{"arch": "preact_resnet", "model": "image classifier", "dataset": "capsule endoscopy frames (Kvasir-Capsule)", "train_examples": 42238, "image_size": 96, "crop_scale_min": 0.7, "horizontal_flip": true, "color_jitter": 0.1, "targets": ["finding"], "num_classes": 11, "norm": "batchnorm", "activation": "elu", "depths": [4, 7, 4], "kernel_size": 3, "stem": "deep", "avg_pool_shortcut": true, "widths": [64, 112, 192], "mixing": "mixup", "loss": "cross_entropy", "init": "kaiming_normal", "residual_init": "none", "optimizer": "muon", "muon_scale": "spectral", "lr": 0.025, "momentum": 0.9, "nesterov": true, "orthogonalizer": "polar_express", "adamw_lr_other_params": 0.0027, "steps": 19200, "batch_size": 64, "epochs": 29.1, "lr_schedule": "wsd", "decay_fraction": 0.4, "final_lr_fraction": 0, "warmup_steps": 380, "weight_decay": 0.004, "adamw_weight_decay_other_params": 0.05}
Rows from block 10, named by matrix and row number. Rows with one number belong to one channel. Each number is 128 + 24 x the weight over its row's rms, rounded and kept within 0 to 255. All counts start at 0. After the name is the row's rms in percent of the matrix's.
# convs0: first 3x3 conv (model.blocks.10.convs.0.weight, 112x112x3x3), inputs 60-71, a 3x3 kernel for each
# convs1: second 3x3 conv (model.blocks.10.convs.1.weight, 112x112x3x3, transposed), outputs 60-71, a 3x3 kernel for each
convs0.50 097 [118 125 165 111 169 127 141 172 170 120 142 155 144 147 151 135 121 111 101 127 123 122 123 117 158 137 153 128 123  86 135 164 146  99 140 154 106 118 159 116 117 147 132 143 150 108 114 115 108 117 146 105 110 145 102 121 118 117 134 110 146 138 125 107 108 108 102 117 126 112 162 118 113 102 155  99  93 132 109 135 168 118  93 132 121 114 127  96 119 131 108 176 178  95 129 149 100 111 114 123 126 163 156 159 125 168 159 147]
convs1.50 091 [128 130 114 150 161 146 147 151 147 167 128 109  99 101  92 115 114 126 134 155 155  81 125 132  98  97 135 150 127 141 171 131 147 135 127 128 127 118  84 154 114 105 165 142 112 183 206 192 154 167 132 145 162 114 125 133  99 112 103  87 159 148 118 163 152 105 147 134 130 128 132 188 132 118 108 128 151 140 118 133 146 124 126 118 109 112 126 126 123 134  86  73  89  73  86 125  73 107 162 144 137 146 146 153 156 126 109 126]
convs0.51 095 [ 87 131 182 121 142 157 131 102 105 137 154 114 131 146 111 141 154  86 122 123 141 120 143 149 125 142 133 114 124 127 140 139 118 128 151 142 130 126 164 129 118 164 118 133 142 138 100 113 145 102  96 148 135 115 112 153 111 133 131 124 110 127 118 118 115 115 112 133 117 116 175 193 161 132  92 128 125  98 109 120  63 128 149 135 126 149 121 148 162  88 137 128 113 136 104 129 121  93 148 133 120 131 127 114  91 176 164 124]
convs1.51 070 [155 132 188 136 103 162 108 111 156  73  85 111 117 104  94  93 100 122 139 104 146 151 113  98 156 120 103 152 135 149 173 151 152 159 125 138 130  89  95 117 109 131 121 152 160 163 190 204 111 125 150  98  93 116 127 133 162 126 122 128 112 113  90 156 133 152 150 138 119 164 132 109 136 170 159 134 162 164 142 139 150 139 136 102 154 157 132 163 132 135 149 114 137 153 130 118 175 120 122 121 129 140 152 154 134 108  87 116]
convs0.52 098 [127 124 156 104 124 159 106 139  87  72 108 167  92  89  97 142 111  94 113 116 114 116 117 122 136 124 124 107 135 132 152 117 130 153  98 132 162 159 137  96 147 133 110 100  85 135 125 143 128 106 114 107  99  93 119 100 152 134 115 131 134 133  96 123 134 151 111 150 156 130 144 170 117 117 135  78 126 138  68 124 138 137 147 128  99  98  83 129 101  75 116 113 162 147 132 109 100 165 146 133 158 145 106 139 155 120  96 105]
convs1.52 089 [163 155 132 143 145 145 143 135 136 117 109 100 140 145 142 124 136 164  99  82 103 159 143 111 154 122 100 175 142 137 117 115 142  91  72 118 157 127  83 144 181 118 113 168 140 146 135 144 114 135 140 140 140 131 127 136 143  98 111 132 148 147 124 145 147 164 131 107 111 166 145 130 145  75 114 155 130 150 125 140 128 167 105 114 161 112 139 105 123 167 109 129  95 131 146 127  94 165 138  96  72  85 146 115  96 143 138 153]
convs0.53 098 [109 117 116 124 100 101 159 104 104 106 131 109 144 143 121 127 139 119 120 140 128 135 159 124 137 165 116 166 117 111 157 154 115 154 149 125 117 129 122 166 127  82 188 182 126 146 169 146 105 128 136 118 122 127  94 107 123 113 112 109 137 112 114 143 123  99 152 155 138 133 170 158 157 135  67  84 144 103 138 107 137  49  95 142 112 111 133 167 135 114  69 104 138  78  86 136 166 118 142 113 132 147 132 155 154 148 180 159]
convs1.53 089 [161 127  84 123 115  95 155 135 103 123 148 170 105 114 147 101 104 161 124 158 171  90 111 159  88 115 164 151 150 150 129 105 148 107  91 100 153 143 166  92 130 154  80  78 105 165 150 152 145 186 144  94 131 146  86 135 139 101 123 133 100 128 108 144 177 125 150 153 122 146 125  82 140 160 159 125 168 157 101 130 145 148 161 157 109 134 175  62 120 165 141 167 178  94  95 120  94 103 105 109  80  82 128 133 164 121 146 163]
convs0.54 107 [ 62 153 179  62 113 143  89 153 154 105  91 183 117 107 170 155 130 157 125 134 132 144 125 129 145 125 129 101 142 159  95  91 100 132 111 112 111 163 132 121 116 118 143 118  94 136 148 116 142 158 116 146 149 150 121 148 140 111 150 127 101 102  96 128 134 134 154 125 105 185 157 104 132 120  82 109  89 117 136  69  98 175 136 156 126 103 129 138 147 157 132 159 117 127 149 142 149 135 166 114 110 129 136 144 141 121 131 129]
convs1.54 086 [157 151 174 145 150 163 148 132 159 113 116  95 166 142  79 138 118 109 130  85  77 144 109  97 160 142 111 143 137 143 110 129 132  89 128 145 147 113 118 160 153 119 188 192 147 122 129 169  86  85 106  96  70  94 121 116 154  83 103 145 115 121 130 104 130 101  85 123 135  75 127 115 162 153 134 161 137 124 174 147 149 102 134 146 134  90 126 117  83 113 122 125 155 145 160 167 109 141 140 150 130 108 142 139 121 126 118 102]
convs0.55 093 [ 89 129 119 188 147  85 195 143 133 113 132  94 115 105  74 156 160  85 135 126 147 133 137 145 145 150 144 141 129 103 135 160 112 145 164 101  90 133 132 104 132 160 150 148 157 120 108  90 134 139 144 119 135 137 131 121 106 139 111 118 152 141 174 131 111 116 108  86 140  98  76 123  99 119 126 105 106 123  92 131 159 102 118 128 135 122 106 169 115 155  98 117 109 106 167 163 102 152 159 130 125 145 123 108 130 115 136 135]
convs1.55 119 [105 104 180 101 111 160 115 130 158 137 106 116 114 102  86  82  86 106 134 137 128 125 114 116 136 125 102 165  99 107 144 101 123 143 140 145 149 114 106 150 151 140  86 118 131 148 154 130 155 143 104 124 134 145  97 119 145 104 118 123 119 115 138 150 112 134 138 118 136 115 150 114 111 140 121 131 169 141 162 196 153 162 158 145 156 127 120 103 112  70 149 110 133 105 132 120 104 118 143 147  88  70 150 131 145 156 152 110]
convs0.56 099 [137 144 120 126  94 103  94  91 138 122  87  81 110  97  88  97  91 128 126  97 122 130 128 152 136 145 172 112 112 135 103 131 159 134 153 173 140 137 184 112 124 167  95 123 115 135 125 133 118 108 146 136 138 157 119 111 117 144 120 129 144 108 132 121 123 121 136 134 109 117 109 118 112 128 162 110 138 141 131 118 109 116 117 128 114 109 134 109 117 122 101  79 121 113 133 157 114 138 141 187 150 139  99 107 134 122 159 164]
convs1.56 118 [ 99 146 124 164 201 138 201 173  98  88 135 145 109  74 122  95  87 120 117 163 144 104 134 145 124 141 133 131  91 107 144 153 126 158 123 136 139 121 115 148 125 110 127 133 144 156 136 126 161 132 129  94 108 127  95 100  94  77  95  80 121 125 121 154 136 146 132  94  98 112  84 132 142 105 107 133 136 156 144 133 134 150 128 119 153 100 127 132 143 154 177 172 176 143 131 148 159 148 162 106 135 161 124 129 175 111 124 147]
convs0.57 107 [111 126 167 114 135 113 112 105 106 181 158 137 153 107  96 152 115 135 156 123 124 153 145 120 126 119 109 134 112 165 136 155 180 111 164 158 100 125 153 123 121 157 133 116 133 112  85 118 109 119 140 167 168 179 136 143 140 110 112 111 118 118 141 157 139 128 166 137 114 125 128 104 103 121 120 114  99 101 121  98 123 128 151 148 152 130 133 154 150 126 114 133 173 130 122 168 137 108 143 132 109 116 123 105 103 127 107  90]
convs1.57 107 [174 160 154 125 118 119 167 139 111 110  82 129 142 144 145 134 139 123 127 110  89 147 130  95 122 102  95 107 101 134  97 143 135 123  98 126 128 101 105 126 116 120 144 136 111  95  87 129 121 144 152 141 153 153 112 120 123 146 106 137 142 153 129 122 149 148 156 181 133 128 138 164 119 117 131 152 159 144 147 138 141  81 105 137  94 138 112 142 131 122 111 122 118 102 132 114 124 128 121 142 128 148 122 127 141 111 143 147]
convs0.58 102 [119 136 149 120 139 114 149 159 125 148 137 123 146 174 140  97 136 124 136 121 158 131 126 146 116 131 142 176 137 135 194 135 131 123 104 106  94 111 132 134 124 128 183 137 137 126 120 118 109 104 130  93 109 138 133 114 127 128 137 149 146 148 143 120 115 127 176 122 102 158 124 102 155 140 134 121 104 119 128  99 132  95 110 181 117 152 186 159 130 117 103 160 140 108 160 163 140 144 138 106  98 117 115 125 128 135 141 139]
convs1.58 110 [145  84 109 181 115 140 186 119 163 129 122 130 117 119 111 101 139 120 113 137 121 102 116  95  98 105  87 165 205 149 161 142 131 163 139 119 136 151 158 129 119 164 139 134 128 120 149 125 158 200 166 142 142 106 107 115 115 124 144 107 142 132 145 110 119 121 108 141 187 118 109 148 140 150 160 118  97 105 133  97  98 139 180 153 163 135 108 147 109  88  75 135 160 102 134 140 125 143 130  98 131 145 126 143 145  91 115 122]
convs0.59 097 [119 137 162 142 179 129 135 161 130 101  91 111 155 157 121 159 146 128 130 117 133 152 140 147 153 140 131 110 131 159 118 152 171 109 138 157 124 110 133 143 128 142 163 129 111 146 156 143 139 131 135 134  99 113 140 118 109 148 125 120 132 117 116 133 104 103 117  97 104 110 125 110 160 150 124 127 110 108 130  63  66 111 135 106 140 144 121 147 130  97  94 104  99  94 109 142 108  87 132 115 121 124  92  93 109 126 146 126]
convs1.59 124 [109 137 156  84 153 158 107 129 143 144 104 124 151 100 119 133 124  82 164 145 145 154 140 127 145 133 131  88 100  74 132 139  97 138 121  92  77  79 122 156 104 126 121 120 148 143 126 131 137 125 118 183 169 130 108 135 177  98 109 136 125 124 142 147 140 147 122 106  96 103 109 132 122 134 122  94 126 139 126 108 126 131 154 149 101 123 166 136 171 208 126 118 139 147 142 150 128 121 135  95 123 193  84 111 145 104 128 106]
convs0.60 106 [141 123 107 140  82 102 124 102 186 175 143 122 108 144 125  76 128 112 126 110 115 155 114 135 177 135 148 118 140 133 113 127 137  77 100 126 161 153 159 156 172 177 183 180 175 113 119 124 139 137 130  83  73  71 111 106 123 135 122 128 154 130 131 176 111 123 129 111 130  99 129 161 110 125 151 100  87 130 158 133  99 174 166 124 144 141  98  96 141 133 108 160 159 130 158 157 127 110 114 173 151 123 155 133 118 145 143 145]
convs1.60 076 [ 96 105  76 143 105  67 140 114  88 119 138 167 129 119 129 118 125 107 121 116 149 148 159 155 165 157 158 163 149 173 124 105 110 148 152 170 141 126 115 138 120 121 133 127 110 149 132 122 142 114 104 145 122 104 138 155 110 126 138 120 119 103 109 138  93 101 137 122 140 117 124 121 112 158 162 115 149 142  95 139 141 119 117 156 142 154 149 150 124  86 125 119 126 103 111 126  95 108 134 113 121 112 134 123 133 155 144 140]
convs0.61 097 [132 169  99 126 159  86  89 109 120 130 137 134 136 130 101 145 115  81 114 108 111 115 125 112 106 134 124  92 131 171  88  93 159 146 127 158 164 131  85 121 159 146  77 117 137 110  76  97 151 152 119 135 130  86 149 144 127 151 123 115 125 120 122 130 128 127 138 124 142 114  81  85 138  92 117 133 120  87 112 140  96 110 132 107 121 134 112 116  80  84 128 128  96 129 132 121 144 126 124 161 146 127 122 141 140 102 132 136]
convs1.61 063 [136 130 141 115 132 138 137  99 117  99  98  98 168 140 146 126  99 118 108 127  64 138 176 136 121 148 146 104  93 125  97  80  90 145 126 134 136 144 155 149 136 182 109 125 165 115 106 172 105  94 105 120 111 127 120 118 151 111 124 131 117 130 118 168 108 106 163 104  70 168 128  82 168 138 147 127 158 167  96  90 121 141 149 188 113 130 145 117 151 137 139 137 127 100 124 145 116 141 149 134 162 137 110 114 141 126 131 146]
convs0.62 101 [135  97  96 147 136 106 154 157 110 118 123 159 106 107 131 135 129 129 101 104  96 119 116 118 137 143 153 142 118  76 134 141 116 105 132 166 138 120  70 179 198 140 122 167 171 144 151 118 116 134 112  89 105 127  89 120 113 135 147 123 161 164 133 119 140 120 108 137 129 115 126 139 127 130 131 130 122 114  94 115 116 128 126 152 112 125 141 125 101 114 133 118 140 148 109  81 185 171 124 133 129 138 152 141 128 140 140 115]
convs1.62 153 [109  66  83  98  94 136 118 106 134 133 121 105 116 143 136 149 123 111 133 141 102 117 135 143 124  94  65 108 132 155 131 154 161 134 137 160 136 116  95 165 153 111 130 179 129 106 117 142 117 118 128 178 174 161 149 148 113 135 148 134 131 105 130 136 118 137 136 113 138 133 100  99 121 128 158 128 124 131 117  92  84 127 143 142 149 174 148 141 163 159 186 169 132 135 118 131 103 100  99 156 134  92 143 182 141 123 140 132]
convs0.63 098 [ 84 110 130 126 145 147 148 162 133 157 132 147 164 173 136 127 175 158 141 151 125 134 137 139 161 149 165 165 140 136 164 149 105 155 143 109 114 164 137 110 126 130 143 148 146 103 141 165 110 139 171  99 112 126  89 121 140  94 136 144  91 140 159 106 140 157 126 143 153 110 122 139 136 191 169 108 126 136  72 112 134 108 105 127 132 120 154 121  98 146 130 146  74 166 215 148 145 116 101 145 108 114 147 109  91 152 122 102]
convs1.63 121 [149  86 160 140  87 161 113  68 149 122  86  86 151  95  98 131 121 144 143 129 120 141 128 100 147 155  97 142 165 119 134 166 100 112 128 114 121 112 176 155 127 138 133 132 143 103 113 117 100  92  95 130  88  97 147 136 109 165 162 105 155 180 115 116 121 121 121 121 149 112  99 121 181 159 137 174 147 142 146 146 117 139 108  81 146 123  91 144 135 102 145 132 146 162 140 148 161 158 164 127 131 139 119 128 122  97  92  71]
convs0.64 111 [151 102 111 167  99  99 170 137 112 141  98 132 106 102 111 114 137  99 113 132 171 120 122 163 132 135 155 119 104 109 134 136 125 147 175 142 136 172 128 135 155 174 146 143 173 142 114 102 100 122 125 113 134 149  93 132 147 106 128 148 117 121 126 129 120  84 121  85  92 128 118 103 152 151  94 136 157 106  96 129 146 106 122 140  98 127 128 167 118  95 118 117  66 123 139 112 148 128 155 137 130 147 121 129 137 106 101 118]
convs1.64 095 [157 149 117 133 127 100 115 162 132  98 103 132  99 155 114 162 172 135 128 114 125 149 104 128 125  96 102 113 131 122  92 111 116 117 103 122 112 106 115 132 114  92 132 134 105 157 162 176 120 153 151  89 107  86 147 139 112 130  96 130  82  92 103 113 126 197 120 111 175 142 115 133  98 139 101 118 137 114 141 135 132  90 125 109 113 116 131  96 111  85 148 135 115 152 146 132 146 120  95 108 106 119 104 107 120 108 114 131]
convs0.65 100 [102 110 106 133 128 133  90  74 105  97  86 107  80 124 201  94 140 132 151 136 150 131 125 124 138 129 115 140 139 159 144 148 153 141  95 133 120 134 125 130 143 144 130 150 136 116 143 158 117 131 138 100  90  97 149 171 114 145 122 107 141 134 118 133 147 136 164 142 103 153 128 103 103  98 120 133 133 134 116 111 118 131 115 110 116 103 115 119  94 131 126 135 145  94 121 109 117 124  95 137 101 100 116 111 113 109 128 127]
convs1.65 118 [ 99 123 137 113 149 104 141 179 184 170 158 188 137 131 152 126 133 141 147 150 157 105 128 172 109 145 163 133 118 115 105 103 109  96 100 128 123 102 135 105 126 121 120 167 150 140 130 119 131 135 129 136 122 137 113 150 142 114 144 148 107 142 163 107 112 163 126 106 138 142  83  99 116 110 114 148 153 135 190 129 129 110 125 139 155 137 154 140 109 124 133 156 161 145 136 129 143 149 120 139 130 135 103 118 129  95 115 138]
convs0.66 099 [142 157  88 126 109 129 136 112 119 140 157  97 123 132 115 118 144 137 154 133 147 157 123 132 135 103 119 148 133 118 116 107 101 126 114 114 122 103 148 117 111 137  95 121 134 146 124 157 128 105 142 104  95 151 172 110 107 167 106 138 119 110 141 123 116  97 106 129 137 109 126 138 114 100 109 103 124 127 103 108 124 148 115 156 139 113 127 109 102  91 110 114 107 123 128 127 144 157 145  99 128 150 116 112 124 112  84  96]
convs1.66 110 [160  93 126 133 109 137 142  87 106 145 151 163 125 202 207 164 187 201 116 141 151 149 180 167 152 159 151 136 113 129 133  82 137 148 140 163 135 128 140 124 146 139 126 120 137 109 146 140  94 119  70 118 132  90 106 131 127 112 128 151  98 116 161 150 118  94 146 104 158 125 111 172 147 115 122 145 108 149 139 135 161 140 116 116 141 117 127 143  95 133  74 121 144  71 149 154 133 153 146 124 114 142 118 124 142 114  92 119]
convs0.67 095 [147 117 121  98 124 128 115 158 139 167 144 125 128 134 163 116 130 192 112 132 138 112 135 151 116 133 130 121 135 128 132 160 156 101 119 120 128 105 130 114 112  92  75 103 102 104 117 120 114 134 145 152 158 174 167 159 159 160 139 137 167 116 116 109 141 133 116 131 129 137 111 126 159 190 150  88 140 129  88 117 161 100  98 114 123 115 100 100 108 102 115 145 165 144 126 159 132 131 113 118  95  94 145 115 113 137 119 117]
convs1.67 091 [113 128  54 114 140 106 132 180 117 152 141 157 120 131 170 112 143 145  66 102 141  91 110 151 102 109 145 123 125 177 108 125 139 146 146 133 140 150 205 111 108 121 155  89  94 151 129 123 139 133 141 128 136 140 140 131 103 112 104  96  88  69  89 133 157 107 155 150 125 120 125 120 138 110  93 161 126  86 152 128 101 117 114 127  95 109 121  94 129 179 137 127 120 157 125 129 186 165 165 125 136 154 122 114 139 128 120 131]
convs0.68 094 [134 124 171 147 143 178 177 154 165 115 146 133 130 108 159 126  91 156  90 134  97 107 150 108 111 154 121  99 134 165  94 126 168 107 117 150 118 122 113 120 142  93 130 145 107  73 119 118 113 143 130 115 139 106 150 113 110 111 115 119  90 106 100 113 132 119 119 141 139 117 120 126 138 118 132 157 121 135 153 110 122 132 111  85 139 125 119 124  93 110 132  63  76 152 108  98 132 126  89 101  92 101 111 111 104 131 157 176]
convs1.68 079 [ 93 144  77 120 151  99 117 105 107 117  79 145 143 120 146 172 107 173 160 143 136 130 146 168 111 126 134  97 134 145  83 111 106  96 121  92 136 149 102 165 188 165 128 157 175 128 128 177 122 108 162 117  98 136 181 182 191 160 154 162 131 114 144 137 137 120 150 140 103 149 132  90 132 108  99 143 137 113 124  90  99 133 144 172 102 131 189  97 137 185 159 117 131 153 129 150 152 145 152 147 139 124 122 159 138 108 141 130]
convs0.69 097 [ 91 152 158 100 139 133  47  85 122 124 156 177 125 151 134 102 108 128 167 117 100 146 113  92 174 141 100 175 132 139 118  92 125 114 100 108 126 121 137 135 117 139 132 160 177 133 120 119 164 115 108 158 126 133 114 123 101 139 122  94 149 101 102 157 129 110 132 157 166 141 167 164 133 110 107 149 105 115 126 112 108 139 145 111  89  96  86  80  98 142 103  89  53 125 118 123 142 156 175 134 107 124 147 125 125 118 108  98]
convs1.69 079 [180 181 144 179 134 113 164  99 112  70 141 204 122 138 167 154 140 108 103 146 174 106 116 143 154 117 119 138 114 150 136 121 129 121  93 143 151 121 111 145 119 148 110 123 153  97 114 140 117 138 142 122 121 123 104 158 138  81 113 127 128 151 156 148 158 129 128 140 114  66 135 150 146 183 152 119 135 141  92 109  97  70 115 126  99 112 127 100  83  75 124 122 160 115 115 158 139 134 185 104 128 100 114 158 165 119 170 158]
convs0.70 096 [144 154 177 109 124 171 143 138 147 159 149 136 184 150 162 121 144 130  96 129 126 126 149 117 116 119 109 134 166 175  83 144 155  87 122 115 131 106  63 134 108  93 128 130 138 163 151 132 128 125 105 124 126 108 143 172 132 151 147 113 123 127 120 118 111 145 106 125 162 124 153 170 108 140 110 113 142 126 155 148 142 142 164 146 129 134 137 105 118 156  92  97 128 116 124 126 148 139 140 154 130 121 117 136 146 162 130 109]
convs1.70 089 [ 91 117  83 128 101 112  95 104 105 117 113 143 120 137 155 109 131 119 123 172 127  99 155 154  57 143 151 122 108 134  88 103 111 119 159 149 176 150 129 122 138 166 130 140 174 153 148 151 126 130 103 132 148 156  95 100 106 125 110 115 109  99 160 144  97 134 154 116 108 154 142 130 145 127  75 122 134  73 120 122  88 155 138 136  96 100 117  85  92 143 119 134 149  76 101 108 109 120 118  80 121 138 123 146 138  99 136 159]
convs0.71 098 [121 117 149  89 126 164  92 106 102 100 147 163  65  89 131 109 137 210 112 122 126 138 154 149 157 178 163  73 112 115 116 133 151 150 120 123 140 141 118 132 116  85 123 121 104 113 101 107 101  89 124 112 119 127  94 121 107 114 137 113 144 146 124 131 136 118 141 145 132 160 133 125 127 111  75 150 105 100 202 167 168  93 140 102 104 142 128 107 124 122 140 160 145 128  90 104 163 109  82 151 171 153 142 139 136  89  90 111]
convs1.71 065 [ 97 156 163  76 152 154 104 142 168 145 114 103 127 125 135 156 150 126 101 123 125 127 135 129 139 113 139  70 158 119  85 150  98 125 180 126 147 149 156 133 147 151 145 161 156 152 143 165 144 147 171 116  97 126 162 149 125 160 129 120 152 126 152 125 144 179 168 137 150 127  78  98 142 137 130 152 132 115 167 159 130 121 167 207 126 160 194 138 151 199 148 142 127 120 113 133 125  85 100 114 140 112  94 150 132  96 111 107]
convs0.72 099 [145 105  90 130 111  94 122 128 108 142 152 140 139 140 154  85  98 111 116 121 163 132 151 178 167 168 168  88 112 155  90 119 145 136 139 156 132 112 118 155 131 113 163 157 131 113 132 121 116 111 115  98 100 124 137 164 173 117 142 144 105 121 117 111 119 123  87 121 131 143 147 143 147 198 182 124 161 113  84  99  59 103  95 129  96  86 109 108 114 123  71  91 100 145 145 147 136 148 119  95  98 110 110  90  87 137 111 104]
convs1.72 088 [127 137 151 101  92 121 112  98 128 122 128 144 137 139 128 153 152 147 112 120 117 125 108 117 140 118 122 170 159 143 113 105 105 115 136 106 141 148 150 109 132 139 124 136 148 123 117 126  72  61  60  94 106 117 115 106  80 113 118 105 166 181 149 134 122 147 153 139 162 139 100 116 160 147 147 157 132 121 160 141 175 131 107 120 114  82 109 142 143 143 200 197 209 133 119 122 147 126 118 112 128 141 146 134 134 108 106 111]
convs0.73 114 [ 56  94 121  69 144 138  84 139 138  87  93  90 112  96  93 155 114 115 121 133 127 116 128 140 108 113 119 143 137 128 153 120 109 156 117 123 111 102 106  89 128 117 108 154 150 135 116  97 124  99  87 154 129 151 130 141 149 158 145 140 153 126 100 183 181 112 160 161 130 140 146 113 112 112  97  71  85  70 124 128 119 155 122 134 153 131 153 143 133 158 122 113 117 153 159 117 138 170 136 137 116 110 133 104 114 128 123 131]
convs1.73 112 [151  97 115 151 127 147 180 145 148 114 123 110 128 119 143 147 131 142 131 139 146 123 134 133 142 153 140 121 108 110 140 121 128 126 128 151 156 114  88 140 110 133 151 101 116 126 138 119 148 154 130  96  95  58 127 130  59 147 131 110 127 126 114 120 154 159 124 144 164 110 158 189 139 161 133  95 130 115 108  93  64 133 129 153  88 104 140  87 106 102 117 121 145 122 126 136 147 143 123 132 126 156 157 145 136 164 165 144]
convs0.74 098 [138 122 145 142 144 146 103  91 156 102 122 102 114 130 135 132 162 171 145 123 124 122 104 111 114 105  84 139 153 150 118 124 112 126  90 122 129 108 134 149 137 134 153 142 126 129 108 139 122 121 152 123 125 145 114 108 120 102  96 108 115  83  70 112 132 114 101 117 105 181 175 136 121 117 119 124 119 110  94  96 112 124 151 192 106 170 165 126 171 145 138 136 153  86 106 126 102 125 141 108 119 110 110 143 130 111 130 140]
convs1.74 084 [140 142 150 167 150 133 155 152 170 107  91 119 100 100 104 133 122 113 160 138 127 158 128 102 133 103  94 121  90  98 148  87 109 162 139 175 123  97 115 106 123 109 131 123  93  96 122 126  89 104 103 128 139 125 161 138 119 161 143 126 136 135 115  97  98 115  93 104 127 145 167 156 104 127 120 136 160 140 129 177 182  98 114 115 114 104 124 173 134 120 124 142 152 139 159 141  94 134 143 172 142 158 142 160 178 111 124 108]
convs0.75 102 [134 132 136 122 149 138 117 162 102 119 118 129 124 116 114  76  69 104 146 134  95 143 139 115 142 124 117 113 121 130  94 119 124 135 128 131 127 159 148 160 158 142 158 183 162 151 152 136 103 107 128 105 132 142 146 136 135 119 108 112  86  85 121 114  88  80 143 113  78 136 101 101  98 116 117  95  81  89 116 118 137  84 122 138 105 148 175  93 161 157 143 125 137 154 132 141 164 147 105  99 137 136  84 125 138  92 120 155]
convs1.75 089 [108 170 151 130 169 177 123 144 146 128 127 140 131 114 146 118 135 156 154  99 108 178 124 129 204 156 125 131 111 117 143 154 166 145 135 177 103 118 145 119 133 142 139 131 143 165 162 130 124 129 122 112  92  77 141 153 149 149 148 153 100  92 118 112 114 133 107 103 119 140 112 158 132 171 175 129 150 157 149 132 129 138 143 134 164 107 126 116  63 122 110 130 163 104 127 133 132 174 157 118 127 154 136 121 126 161 122 144]
convs0.76 100 [125 126 115 147 136  90 113 113  93 137  95  93 135  80 113 136  97 130 132 116  93 134 119  77 133 143 116 109 114 130 115 111 130 131 133 122  99 123 129 105 124 168 113 126 163 136 137 129 161 143 113 163 163 147 126 109 137 138 139 136 156 157 124 124 108  99 119 129 114 172 163 127 108  85  85 140 125 139 164 188 206 101 111 133 133 113 148 151 146 200 109 122 158 108 122 140  74  85  86  83 106 110 140 143 132 122 120 122]
convs1.76 083 [125 136 101 145 122  69 152 141  91 159 155 121  79 120 120 131 135 119 148 147 126 131 140 132 124 132 143 180 132 132 167 111 101 173 165 130 112 110  91 129 121  85 156 135 116 145 138 110 151 147 116  99 133 111 126 142 144 104 116 144  98 119 163 125 143 158 125 137 145 164 122 106 123 123 177 136 141 157 150 141 136 124 121 123 131 116 111 131 102 116 137 153 141 116 147 158 103 118 113 137  97 107 110 114 139 125 146 176]
convs0.77 092 [126  99 135 130 132 141 129 154 190 156 184 173 120 147 136  82 109 114 119 118 121 122 113 110 120  84  85 123 157 189 111 127 143 133 141 135 127 153 147 103 141 128 135 135 130 127 148 120 142 111 107 128 117 108 108 107 115 117 135 136 135 128 122 160 140 122 132 114 119 109  85 106 174 132 139 104  84 102 115  76  91 118 118 156  92 108 132 111 120 122 114 109 140 132 145 117  96 157 139 127 122 112 161 165 173 103 105 101]
convs1.77 120 [121 132 151  82  88 121 105 129 139 133 116 138 122 110 122 137 110 133 127 133 134 145 160 144 110 124 141  83  89 103 142  97 113 151 119 144  84 105 146  86  95 136 162 128 154 119 116 115  95 123 101 101  83  91 151 154 144 158 147 125 139 125 125 110  80  97 120  87 115 119  67  88  95 125 125 142 124 133 156 169 182 145 134 125 131 125 141 160 153 148  98 120 147 152 140 144 145 146 165 153 127 164 129 125 126 149 141 146]
convs0.78 104 [120  68 176 141  97 196 108  78 210 166 126  78 157 123  83 150 129  92 156 148 131 136 144 129 131 149 110 106 121 119 116 135 113 136 128  82 111 115 129 101 115 159 132 118 138 127 106 127 132 119 144 122 114 148 138 128 130 146 145 121 130 132 103 124 117 106 127 110 121 144 116 104 134 128 109 157 136  95 169 124  76 100 104 124 110 127 138 117 139 149 127 117 136 115 108 154 142 104 167 111 125 110 124 137 137 130 146 131]
convs1.78 144 [112 126 104 114 140  94 165 139 134 156 178 158 109 155 146 140 142 149 144 126 141 142 134 122 145 126 128 103 120 167 134 133 203 126 138 221 129 122 155 138 129 133 164 138 103  96 109 117 104 129 137 108 119 101 134 134 118 138 145 178 100 132 185 132 139 102 148 152 110 144 147 149 132 118 123 134 107 149 142 118 152 126  95 103 119  77 131 118  81 127 136  98 106 146 120 114 196 142 135 153 118 131 139 116 133 155 105 132]
convs0.79 095 [100 123 113 107 110  75 118 113 124 155 127  91 151 108  87 164 130 121 115 118 119  97  91 104 102  83 117 114 114 121 149 155 141 147 157 133  98 106 164 104  78 141 150 130 122 127 120 112 167 152 142 152 131 103 163 164 136 132 120 103 124 114  97 106 106 116 113 152 117 114 156 127 139 142 143 108 135 156 156 152 104 139 117 106 106  99  83 126 145 139 145 140 154 161 125 123 109 107  90 120 112  99 152 120 114 138 133 149]
convs1.79 074 [169 139 129 163  94 100 169 104 132  95 125 119 149 170 127 151 171 113  88 114 154 117 126 151 151 177 186 196 165 186 138 147 128 132 124 110 173 160 185 101  98 157  95  80 112 140 184 149 102 140 131  95 144 139 142 140 143 117 119 111 124 123 126 136 169 113 152 179 156  93 140 110 128 125 125  93 101 104 117 126 116 122 104 134 124 110 125 127 109 155 139 149 158 147 146 125 112 151 129 132 111 117 118  99 139 135 132 127]
convs0.80 098 [140 125 104 154 166  80 176 140 102  69  84 128 112 122 120 152 123 110 153 125 123 134  75  96 150  89  89 154 129 145 131 135 150 107 144 138 125 163 151 111 127 141 141 117 100 154 132 124 130 143 146 116 102 147 159 154 172 164 123 127 143 105 113 135 122 154 152 147 136 146 147 112 104 123 130 130 130  69 126 154 135 124 120  95 105  90  79 100  94  90 116  93  64 117 136 142 116  95  95 125 128 162 137 109 112 131 133 121]
convs1.80 087 [140 163  97 156 134  88 108  99  91 121 107 142 154 153 149 154 113 120 145 126 135 166 141 108 187 148 129 133 120 120 105  94  91 131  90 128 165 126 107 136 152  91 176 191 159 136 140 164 115 105 133 101 102 122  98 169 173 108 137 164 135 126 133 157 105 147 138  98 134 114  99 112 121 164 172 124 144 193 152 159 170 201 169 156 142 130 131 115 112  82 146 159 138 120 152 133 114 125 140 126  95 113 148 125 136 144 141 125]